Weights of a small multi-label image tagger.
Model: 3.28M parameters, 24-pixel images, arch convnext, norm layernorm, activation gelu, patch size [2, 2], layers 8, width 256.
Training: nadamw at rate 0.001, batches of 256.
Rows from block 5 of a small multi-label image tagger, named by matrix and row number. Rows with one number belong to one neuron. Each number is 128 + 24 x the weight over its row's rms, rounded and kept within 0 to 255. All counts start at 0. Numbers have three digits each.
After each neuron's rows are labels from the 100 images, of 14848, where the neuron reaches its highest value: "colour at peak" is the nearest of a few named colours to the mean colour under the peak. Only what is clearly more common there than usual is listed. The data: photos with spoken descriptions (Open Images, Localized Narratives). In brackets: how many of the 100.
# fc1: MLP up (model.blocks.5.mlp.fc1.weight, 768x256), inputs 86-171
# fc2: MLP down (model.blocks.5.mlp.fc2.weight, 256x768, transposed), outputs 86-171

fc1.307:120158101119164148138127114133114137083132125119105142104132135121179139120135090119117143131154115147128134129113105115140122096125121107113096116174112099155130134164098161097093153146109144181130112154100113155110142122130126136108115126143065088120125163
fc2.307:169127122162096121119160136131135116138095096115118144137148137123098131149091093189116132183087138115178091116111109124149131135081145167139090092107114130134126145100126148134157091143146132143152102118069123117087146129119124110139125083105124111163134144
colour at peak: brown (66)

fc1.441:118100110116134118124150083117149134093119159166140115112134125122145199127110155121128095185130119130125142168133140113140127112149085131129140150110100148115117096158152103126080141096116114111136140130145135099127127099131132190119125137126165108105097080
fc2.441:112083150163130145121142075090135114133132148144141092140166138100131155137092162149125100144130095086146131099114118063134117193163147082147162149146111109146125089084159127105099157140152112114128154147136117094124145106163134113118146120115113118132140114
colour at peak: grey (60)

fc1.430:130138096151176135114094133162168086123119145121147173103187139070147162071126118150122095112143178155139109146141118119155123098090150119152157142124121105109169142075112128116156122110126123127153091140160146147178126134066125144148152118115129133126142157
fc2.430:122118134053147125157179161100131157138144126163105134115077165098148146116150112168165116139104084130123109137102086099151111124128117122110080119153118100118147126137121127184100134179147080124133117088133135143107134176067146149101124158121115132071151083
colour at peak: black (38)

fc1.9:146087151139125098117143132123091133139127131093131122150104159103110143144104153116108114149158141108105153130105159065151121171090122136085134124171113129128097114149129129128133185094203119120114123109132125164121126094100117162081121132129144139131101177
fc2.9:138127142127138146122147110121147122094173130092114097096150165118132127071154131125131132132140133193109152135143128137178168121130137126109117132142155117141173136142153108105155102146134108141142130096121146148096070127124131096111088158125117130106164132
colour at peak: grey (64)

fc1.142:135102154181117088133137155087132133088147124118114119130094121127132168131113121153123168150147113131121139113071201086099142155127132144130090097173116110113097141152139095125099125101180110136156121119150115184118128122110123101149122063114145127123091143
fc2.142:123117174128117148114100106101134128160137137116079097127144139098133131127155100114136147149094129179151104183145131135125150128109124120080126116118110109155109135125126135101136075165149131149132117104118122165129082170141141130145120147115102100120120140
colour at peak: brown (62)

fc1.594:119130140111161137092097134128111122143121139124100132114174154119130110148148128153117125165152148092122133150139122119133144122143114132099144143119076127082164112140127114120134121151092118119136108132099121115109132140067112097112149128115169114101126116
fc2.594:151161170179125123162148117126125161147112116138091134097137124150116122088097123150150097119098135103148155117130129146114121104128139120131150152111108151129130139130128137184110129186120107149125129119124145119106141157129165148140133148105133100124103133
colour at peak: white (58)

fc1.519:124094100148124103127146141140134131131122154147141112147123138093147124109130167099141132112128168143103143128104137102100128109116153093134121173116091131066114089140158124144129110102164130130115129142136131137127109114072140153054113127154137112123151122
fc2.519:110108111125147136161119119114122134147132120126144118112162104149113122136098144118172154156155095110135159062101109137104143168144116124126137176142119118125057112123118125153128169133122130149142115144101133083151119171136089115130140159107140091097081080
colour at peak: white (37)

fc1.680:169125123086137168093185110101089069091092169116151094104159096075185163119116124161136134120094150123196109135145120151123126144174176111105130140131110147110147125126105155170141108146121117114142135090108175118101139111090103103100111186127090149075123126
fc2.680:125125093141120097153142128115132127094145112120124104093115148103090121139103115145115130158103146121133143109137129180179111089112141125141147135143114111172153160109157128093161131125126114094132141105151116124120095154142082123130119145105153159110151115
colour at peak: grey (60)

fc1.671:125147142148115102139123115116090149132134113100084144138126153110119111136131127126139132088128156115144115112092143079166125133154131140112137124126164108066099131112157157138072119148216109176126149119148124104135125096142177062095148126116110087123113144
fc2.671:101143149124160101106126185085112188110175094176115179121096080153091121145154105145127168097138178138136133122139134113149128097157136129147093041132102108094146146144096105125096123150143111120154106139131122151118138111142142146084119120112135138120123117
colour at peak: pink (28)

fc1.420:106110124110144140135107132056147112123166130141127134103161148133176105124129199139111112094131141125113123128120134097161130156166137146125148114114120127128105119138121104141167136107176073149094130127155136159142149143113139134119154145020141145125123112
fc2.420:144160134123177106119145116116108120099125099098147116114151154134107107134132143144123103100145136127180121153102163142087153121101139171159115090146126126118081153138127129142098146161107128125133149093132088120069153149136164155114159143093110118182144114
colour at peak: grey (61)

fc1.285:129037075104110110130095114092160148105121127146156120109135109149137133127141164128100145103126116113160117143144118134140123131138100147136112086159158103092147144122121106127163154166162145139112123133140111180127132119115133122077138116144090120179099139
fc2.285:131130126162114139081153173071169125108136124091137152115129127120123150155133124118103122128122152135141064120103128107151113139152103178151153106118120096171123103110126072128152135141180097165147157117147144096138122134137142144115127129114152131142143119
colour at peak: black (46)

fc1.593:104128119111143158135146082110140128122116157152149131103111132103171173087111122116112114157107139147117150155158141096139135103104137104137150125108062177107086076143136129141118110129089131140112146120131152108145125130101111190094091149117157117152128123
fc2.593:070118146112137114136122132111161151141095126148136124144115093104118184161106185127122137152098101112127150078116141135139122188178171071130154168126115151131145094108148125132112171152108130102143155111112152105139104088171108111124143138112156104120106091
colour at peak: white (40); pink (27)

fc1.460:120103165147131152124139122105110124103126134128195128100116134146156144117136132127145130108125117123130126120121178136130151131125185119083124167152168117129073115137073116134108170106145130136118089109106177145139122142171099124087140079125125133124074181
fc2.460:165120122121140141133146106092162103160096141075150123127109132156121153102123148087141121157108132148137139133164171135177099125099140165113134106103095104120129121146150150138154151156149105120121097128156149090145161111092116176101117115164142132098113131
colour at peak: black (36)

fc1.345:134110135127187106169086159130120123133162110113137112101113102141157119134129151143153072112213218113099126131149123109124140146154119116114143110116147166104158121116102118095121136109143118132150135162125071167139133173150083111128161158121116136129141178
fc2.345:195134119136111116133114122118187108138146136141144119218151138115108117146093143155126123116104133140135183167113136115119126125122093101109143132136107128140157127110122154120121116152104050080166090137133108097121107080145133078135138163119154145113166103
colour at peak: white (27)

fc1.442:059144149108138149140122138098089089094132118164108099133190131149123129122130092134165141123134075098135139109118141138128126121116163164130112139114102116102095102141093095119142152141171118111139150139128146136114135106152130119107174122121141129145143140
fc2.442:159126168134144142129116135080125156125130129114121105157108116120106143140107142089162111121126107167115135126101121119176074135099085150107152196082103091143155152156092159148106128117156095137115149111100114090105117145147117202117091089149150152099129132
colour at peak: black (41)

fc1.294:130163124174135130123162141056119136095153113114131127158122136129138123097138145133159070115161152167108127102102185082122116174129081147145122140140136107110121094140131120121143122102207133099144134117132118146162132125116120134092129106102141122158122157
fc2.294:128108170079138119114147104071157141141156115144114133097119139158098114126162134139121121147141120124147151129153144162175153103154128120117135087141140078122117113142128122148124103116178118165186096138119142093075113134115184098119131121097123112142103147
colour at peak: grey (67)

fc1.568:106155150138147061131128129125114113121101168141138108087139131054136178116093145130129057129102112138130139144138132145084116133102107140109123156129105103113085071065116144142117149127095151151172097154148157117118160153134096151109116137120146105124088128
fc2.568:112103093134099120168131129145098110095141129113133105096176127162124184117129110081136166102154110126139157077079125147078140128125154105130116163151122140187088106114118133143126149121114138165150111145107131122122139075108099123126115103105160125165148103
colour at peak: white (35)

fc1.570:137153117124151135121145105132131104122138110157173147177179114119106091145121169097159118115116154075158131119103139089094137119160135186145173124128122118097155123147142129098116119093147056141136147128115110120131137148101155100128149086109116088163101142
fc2.570:144126110127128121160134150105113071127150119130141173151124093113096142118124097110059106110088110144175136152140163138142171141175130165159159108142172141152102128143124177114109153139116103113116133109145154118110150155122148125105147086135114143129146089
colour at peak: pink (33)

fc1.639:128080098134103143148156106132112147113133124141143157148136091118130124062134106119114132116122129135122137142135158063159104119131127134121178167123166114105156087104154165122108134184120131116129125105133131115094137130138144161082158174084139146115133111
fc2.639:133073108133141106153135099105137120129117103139125157110098091084074121146142117145121083121131127063114110158141161113144134175140116123116117144117116146190114114158145134140087140086131120125126140141138090099099142189171140138102100150094120111146123102
colour at peak: grey (63)

fc1.516:120126117130170107117109141102140134163136120132133135121132127145176133137080131095112102139156122103105132130140156105158084146100100121099158133112104114172098078095117168128130128096097120175145113152071146159124152126134115125098145141129129180155119125
fc2.516:151147094183149133109137140106140087146155201113113129154113149097137161138081154159122145175140170090154139108144139109120098154112114131131156119106133115154078097149139085101127080138134132133176144135147120156102124113108143099140117076103136133070134163
colour at peak: grey (60)

fc1.726:099104149100166134128087133033161114111159115173110122124152093121140109109139145163115110158132122109171110134138096102143112111105119161111151166137154113144161099135125122114137092120181103150146129099144130152137111147116132144159177105070144169127089110
fc2.726:120125140144155144102137133197145152127108139103156129159139188141135127157095140135128110117135133139182148142107125125113135110111155142097118113130114131099087110134158139093137110158124117067139142105122142087117117131117150125167121163114117085149150087
colour at peak: brown (68)

fc1.263:117118156129156136134120140118117108140171183156121123144174173146120171123109139126179122101096094121107126157158111069143130131160098149116131126134102130108174132135117106143184132129175104121112111071124151092128138137123103138117139144101146133136092148
fc2.263:136189144149100096128144102085110156146106114147090130109128143094122137091107096177132086110082157146140170161151139128150113102122161141118117118122128129152126149107137119122117110173112151107106139159155111132113149146073151106151107154116156120111148127
colour at peak: white (61)

fc1.71:121103109110123089119135109080174089126141100127145164154098101120180119112153137159105143138134138137114103121137097108073162132107110138137115125108079128170105122114066113127098157154148080132170136143073153116143132144121092131132137113109133154119096128
fc2.71:149128128147110141086182088131126120121125136156159150100119124172117129142120121091111117116188146133137086135138169133136144149121142132097102125113134132118162182140102114130110149156140109139128132123117109094131167130092169094132152117141087136126136146
colour at peak: brown (71)

fc1.558:118134137174177161115115109126097067070134129142122118135133173138140132129125155126142108153088127113139112136111156116114108188116109133126126114159114138126137120133124106114089188108135106114135130120138146128140153110112124163089117124135094140110120187
fc2.558:147127141105108126145088107114109129137096126101169137114137125126109084120130093112131099129150120110179152105111103118117141156121117098107138181080145103145071114169126103123094118104132139128144126092084119130120090159118161134114158145118141109140157110
colour at peak: grey (63)

fc1.581:107124109118174128124127139103139135101111140127149097095179136134124128134101175141141139165146088133151086141136153148088133161139116164114098128173124132137156111059089119130144118083139121151121108134089141180142157075120108119129121104130121102148093120
fc2.581:118131127131167118164074165116139124109121150125146124152123107125124156146135104141106147117142157152114094105118127128142142165167144105110154158077125109102142131144101113099110127109155114101096165156121118164127160145177120105141125168140072104126135105
colour at peak: grey (63)

fc1.631:129124164120142085119161118134098132120037154141151169125122096062112164064103174147155152135108144145132121144128103135103137128137119147057136123146110110131158139159121147126124108079132108145169129133152138125155117127112128100093151135156115129141107095
fc2.631:146109099129141144130120097148110103115121117126119105105107098175141160168124085078153121132097106134128147097147124140109152093133130131144122137128114123122110139115124124114141108108158119154116086115096118111133132128130123134141147118142168142142113158
colour at peak: orange (38)

fc1.560:113140140113172083125140105098132132161149134152130128150156143140147131130146131082179161093105111105139122137142154129108157142136107135120157152133145143104134138128127113139138160145137136131145158121133151102143155115076147150108115140140118169156112124
fc2.560:147170109186117114128128133075111129117128119120084093064136163049107127139133151132124131113075105146121154158165114093128125100115146166124133104136191160163117191107171103112096091123113135141117171153141103142097119141122129103120115161158136126170132124
colour at peak: white (39)

fc1.187:108125161162155085148117131154093140120129148196135127167130155105104206111092162140125130135097113130106134118129155086154123137165067165130111107149155167072092166101122091140160190149191110117139094098155144150114155119111113133104126105131136112141098185
fc2.187:165130124155109125127147127138138138152169119112155129087146156123084149097149107166135101093157134161146120153148150147130123100138091114159153124152120123198110186131117105107134107124149109161143120105073116159097136140117129113138116133091159121153172139
colour at peak: white (36)

fc1.456:107107132115139117106084141149114166141123143147136144085155083154143133106092119125113099121127187113104127150115101151127083156133134157136153112124146117105165140113145141102115127118135119137125157110138102144138119190098055108107118104126131123142156122
fc2.456:186110147131130137140129114121167088120177122130182127164105174134140123104080127147149106117092157146123152140170117155151138114094114130140127132116142136131122130094127118138116075120109091087139127144120100093118099124142142096064100165106178144116139128
colour at peak: white (41)

fc1.413:110146112144156118044141099118105113073107131219155143139146104116109195114121120120146167131099103125111139157115182136100144120120142115117151114124148141121128146148132090161167137147143123136141111138128140153150118114149130127150153138128094136181116119
fc2.413:171110143119123136122123118073165143135111097160169189137154131107097123134154133136095173103128112121130145140131120097136144145167112122159116092148133110116173157120136122104115124149122120163119169104141184099139129112129111128177131162109133129126154130
colour at peak: white (27)

fc1.397:142138134134111124127117109130152150121112115107139135138108123110168121131139134141119142132145159138122123155126160144184143112119103144046104104163114147128162103105064111137087191115112092161099130085106128118165147128130114109151123135166106156152136143
fc2.397:120120088107102117121148158165118154113130172121151143122130104120142170154125104166119133184130153103118096110201116141126158136147148120128115130094140162129130138139158119148145129079132164103111139128132152090142098095102157133152095154120074134091108135
colour at peak: brown (61)

fc1.395:139107138132101147117105121121134147126159176119141119127132164130107142106133138120180121103085157131113121129151152112153135143174131140124138109113065125059160145148130102145177113110180117107141134096128129154144169115103131152094118132130140142143115114
fc2.395:106156124163117112164147078079113124159139119121117086103099142097121139201121121154121109142115125138136144148122124117132116147109123153120137104127120135147168128127149156127101150128119152126118150159149166157139112165099179077169108137131153109127144128
colour at peak: white (35)

fc1.530:128075136143120140121092137119134137146138152114080150143161112135118104151116110136096124151145131157154113155128144138134135121134128145130137148140168115123115101082098161108120142111187150139129093138134137140129221147141107092165115115101159123079120129
fc2.530:129148095148130087128159172134059129137123144116170124142138138185123106140133125165129108124160098115125139138155102123090150110150102146125148131141120104112151147120142110132116141125128175118145209151074111096137123133149077092139119166115138138150071141
colour at peak: black (48)

fc1.309:115098135133191158128099140118165123101131159134117115120122103089108124112133119131097110113145138126161138114104138128155148118106130172129139095144105127126108144145112124125179104127136155137096095108141143151118136145134095100151116085119111131102117145
fc2.309:063159145135116082092112187132120140111112166137153099153127100134134119152109154131145122146130129132156153067126110120145146122088136149121138125125124115089148128145134079145111171106104180104130114116097133125144112113147099137173128124125124137150097148
colour at peak: black (38)

fc1.692:101164082126121123111118131104098128138082128108118131140144127086166119136091127157142074171131137105137144151139128132122086124140145117129136117079119114121139137156114190142139130164095113197175150144102126093157145094117158065148138142139081143124132101
fc2.692:140161178166113149110104118078149090121147166141150125126136112121114128151163106162122162111111155154171125129147127155091130142085122133124120085156118140108124128087129109097132074130113180177108146076110160116143137155154086106142078089126122124117145130
colour at peak: black (36)

fc1.34:112098097120113113129114137089109115126117159139177124145166115110127169113119142149109103183135091149087118107132142152148134114085171121118149146187072141091146155133128132112174097150116117153121124085138152151132152121157146151117119120145159079153097109
fc2.34:091113142165153132132096129091104140139142145138137131158164128128136172073168136103155085110128084111092138107124115174118105107118125126135127122135121115097101122156098095137103133101142156111124114130157165166116177120114145114128146149085188109102126123
colour at peak: grey (60)

fc1.699:114117158127159151116151152142140082136137146141092133135136146099149111098111130119110103075148135105117129141157141124172096154136129115133136165078114100074127114139118169133130141146124144112170100091112138143138144142076130146072136183105167169142132115
fc2.699:120115085155135130148119103112148163169109134093090158108120114116138125130092155140174126136125138108129154148094189138156129109131152161117141154153147133070117132113105144123117114129100123140125121130111128163097118124110130111141120162088135087091123091
colour at peak: white (31)

fc1.117:129075103116133122087129132139142129117171130141144127141125131130125145136110155040194100130086150130128129114119147134158094099124150120153164110128136138120096153110126117142125144158194154143110100136129126171112148166130133151130129129084142094126128171
fc2.117:138137115121126155168112186138101105127126167116137094103146103126136181151059141125131134129141159107126152114093156113139084129129142120081126125105105159117144116141103108108174115124131140154093177134158127130172124140143111125118100133144111144132121077
colour at peak: grey (64)

fc1.100:147152144095145152161110158147131103122128123126139198148106120123150138120118121108153120124129141134139122112163117115130076097115102145142131134136145140122140124115132142061119133142136136108124138151129117153148122154133091163131112085140159075107148107
fc2.100:168122163138109134138082131119116099113124112110112131194141118144136087123126140141161145107136129121104121081116133157132142136149118122092130111129127129092117112109120142120139149128106077120151135147074146125143149124110120136160166165132152139123095117
colour at peak: white (27)

fc1.505:131153132107115091106166097141126122149142134124105141148143096103145134132089120114127098129156119129145100099122128095106109139113119159144117193092126139127142115096149101112100112119243132125152113141136148115112121133113110121140116131108143132128115147
fc2.505:111143105123108164132126113142123126110125093129097123115147140146101129105159137134116109095118165111113100145155156160073182156148141144135118097164163181136106148118116148161097116145157143144138074159089126083113161142095127159114113133087130139143109111
colour at peak: grey (61)

fc1.621:131159053104126106124142126128110155104107114159111125091144154122155141099107160141125125143109109134134132142116143127151100108119159160121123118129160112136125132131119140129134133178142113145109137124138115167151148085142115152142140127127127079164135148
fc2.621:112155128118124133110111089126131121162154102149106167143110114155107138128108119134128144151095157117118111098125151096110133157123151134145175101136106148127119143128111145125128112128163119128129083165112106141099145090099111097110120131136125128143104108
colour at peak: grey (62)

fc1.85:117081137119114098123131118143149116115143151115141114135109113104119125162083162057117117119094127114097129149113139089147118182124138086132136124117148124080077105103136136121149207120154127113145111111149117174117121138098136127088109132152155119091130125
fc2.85:196151109115147163139142124135135117137140143102135098150118156141115144142109142144163094118174210184129145133101152131183124129146131207122137106117130068141127123111163101115115101153121118155138137108112117105115136114164155122131127099126138140136122124
colour at peak: grey (64)

fc1.75:114027130135178160134096144143112133121133165137187137116140079122135189135094155145122114153139134157141126140117136099118089104103142133079161184143122114076094159104129153147125117095105108144135104160134130167138140132076128166107129117152148105144117126
fc2.75:148145145180111152132151120122132148097124110125189158138125116130112117074126150139139122134182126099144146118126119145156118191094095152106131132126102105098167095121128098151114142126139099103186172107144125132091132127065111114091101112077169104107119170
colour at peak: pink (30)

fc1.454:108145125138141161121139132134074122140126148189138183133099121158125148139067136139163148079129101146115082134159132126076066114187105078102160102144094151106158152125150133087129117126162090129145092117129120143137149156133078138144104134136108098136130101
fc2.454:119161124099166137117157144114154153117117106086149095132123178174117129105148107124084132097188161195089117133121124113137132139057103102166111126113108081117111157145108147143144135131146107138075132126121148133162176165139132124115140084115135111110106138
colour at peak: pink (29)

fc1.574:125065078113154125154090103140127137111128140102097119094120124103134132113123152135140126133118155110144134143132100138111125095123108123164131108134139085114127140083114096082118129116140133117218115149141112137213122118054134124130135109121121089115122123
fc2.574:112162120106103134095150144109120100125168132139087168141156139129122134121119111146145137139112130105141096098111127131126129164128129133160112156126179068132152127129114092120105123144125038092098129113093120114124167143000124117101115116051111162114148115
colour at peak: black (95)

fc1.662:129145136148117162145094148139136102092121116165112163110125131117118126149148175119104150115153154153128070113135141094152117091152162123115104120158071139109081124093152109167153186123128104135136110088135123103115140119138157115147151125109124099160146123
fc2.662:122119133127151163110156182147132122101123136180105115118151067180126105159099079125114176133139136145164160132177145159074130102123159126156144146189136139135164152151122120134147116109164109121150106129111168115151162129178155112114176155126087182160110145
colour at peak: pink (34)

fc1.158:174116118086138128120101114142114119101132114145124128129122126141118133150096117161149091094081142129159118115132105158148106159151133153120130139160115149142129091107114138098125110147142123121153146101128127133138154123107123130107140125117117146141154119
fc2.158:115124129149142105158122118144082091100116096100131118139095171117141096089144170130124142107121088135082150112131160188092168136099087098110140127154128143145073100114143138145118101158120128109141111185123098152152137118131128145119133159118172120156053106
colour at peak: white (31)

fc1.490:114125090144180115077104100131154131117142127103128118145192154118141112140109132109188131116107136143126139139146091133109142136120110137137122143107181081150154143130137109115124117129148100100175139117131119142176148113082132097072127107165117134139119117
fc2.490:124146136120131141081135112131144112107145116141140123139119125134119140089102082117141117158081126134131087111133147189178151112133117133151121135140115114136155143162143103072130090141112163123050114086129139084128148118087119126100161160084105137132147077
colour at peak: white (32); pink (26)

fc1.10:131068135175153091127113112143134110121089142136161158144117142114129143111123127175120142127128126151118130151127150101126116123121140135121190138146129121110130137101124150147138131123150095133137161096135130110143145133091143086096088098117093076106133137
fc2.10:154124129166122116116181159109158136145080128129094116144124123146134134142111156110099099109136153137076130156154090172147142070085111106155144146158123105108108114140122139101132110091111121163140128145101192145124162145163154092120129160111123134144145103
colour at peak: white (29)

fc1.607:120096087096126151129148114109121123122121137153134156150103128139128134146134142082101111088113110134130101126127132061108118161165079085111114107105149163110104130157123103108137142156116158153122094151123170144124176119144146142152116174139108140108149116
fc2.607:104149157143107141089153160101158114095118164149123134139140144118081133154154120104106111108131144147111123106102133116113090082121096081156122117156134130142106141158151123115108109108143121121118153178161152110129121179116125136141166137145158153144110141
colour at peak: grey (60)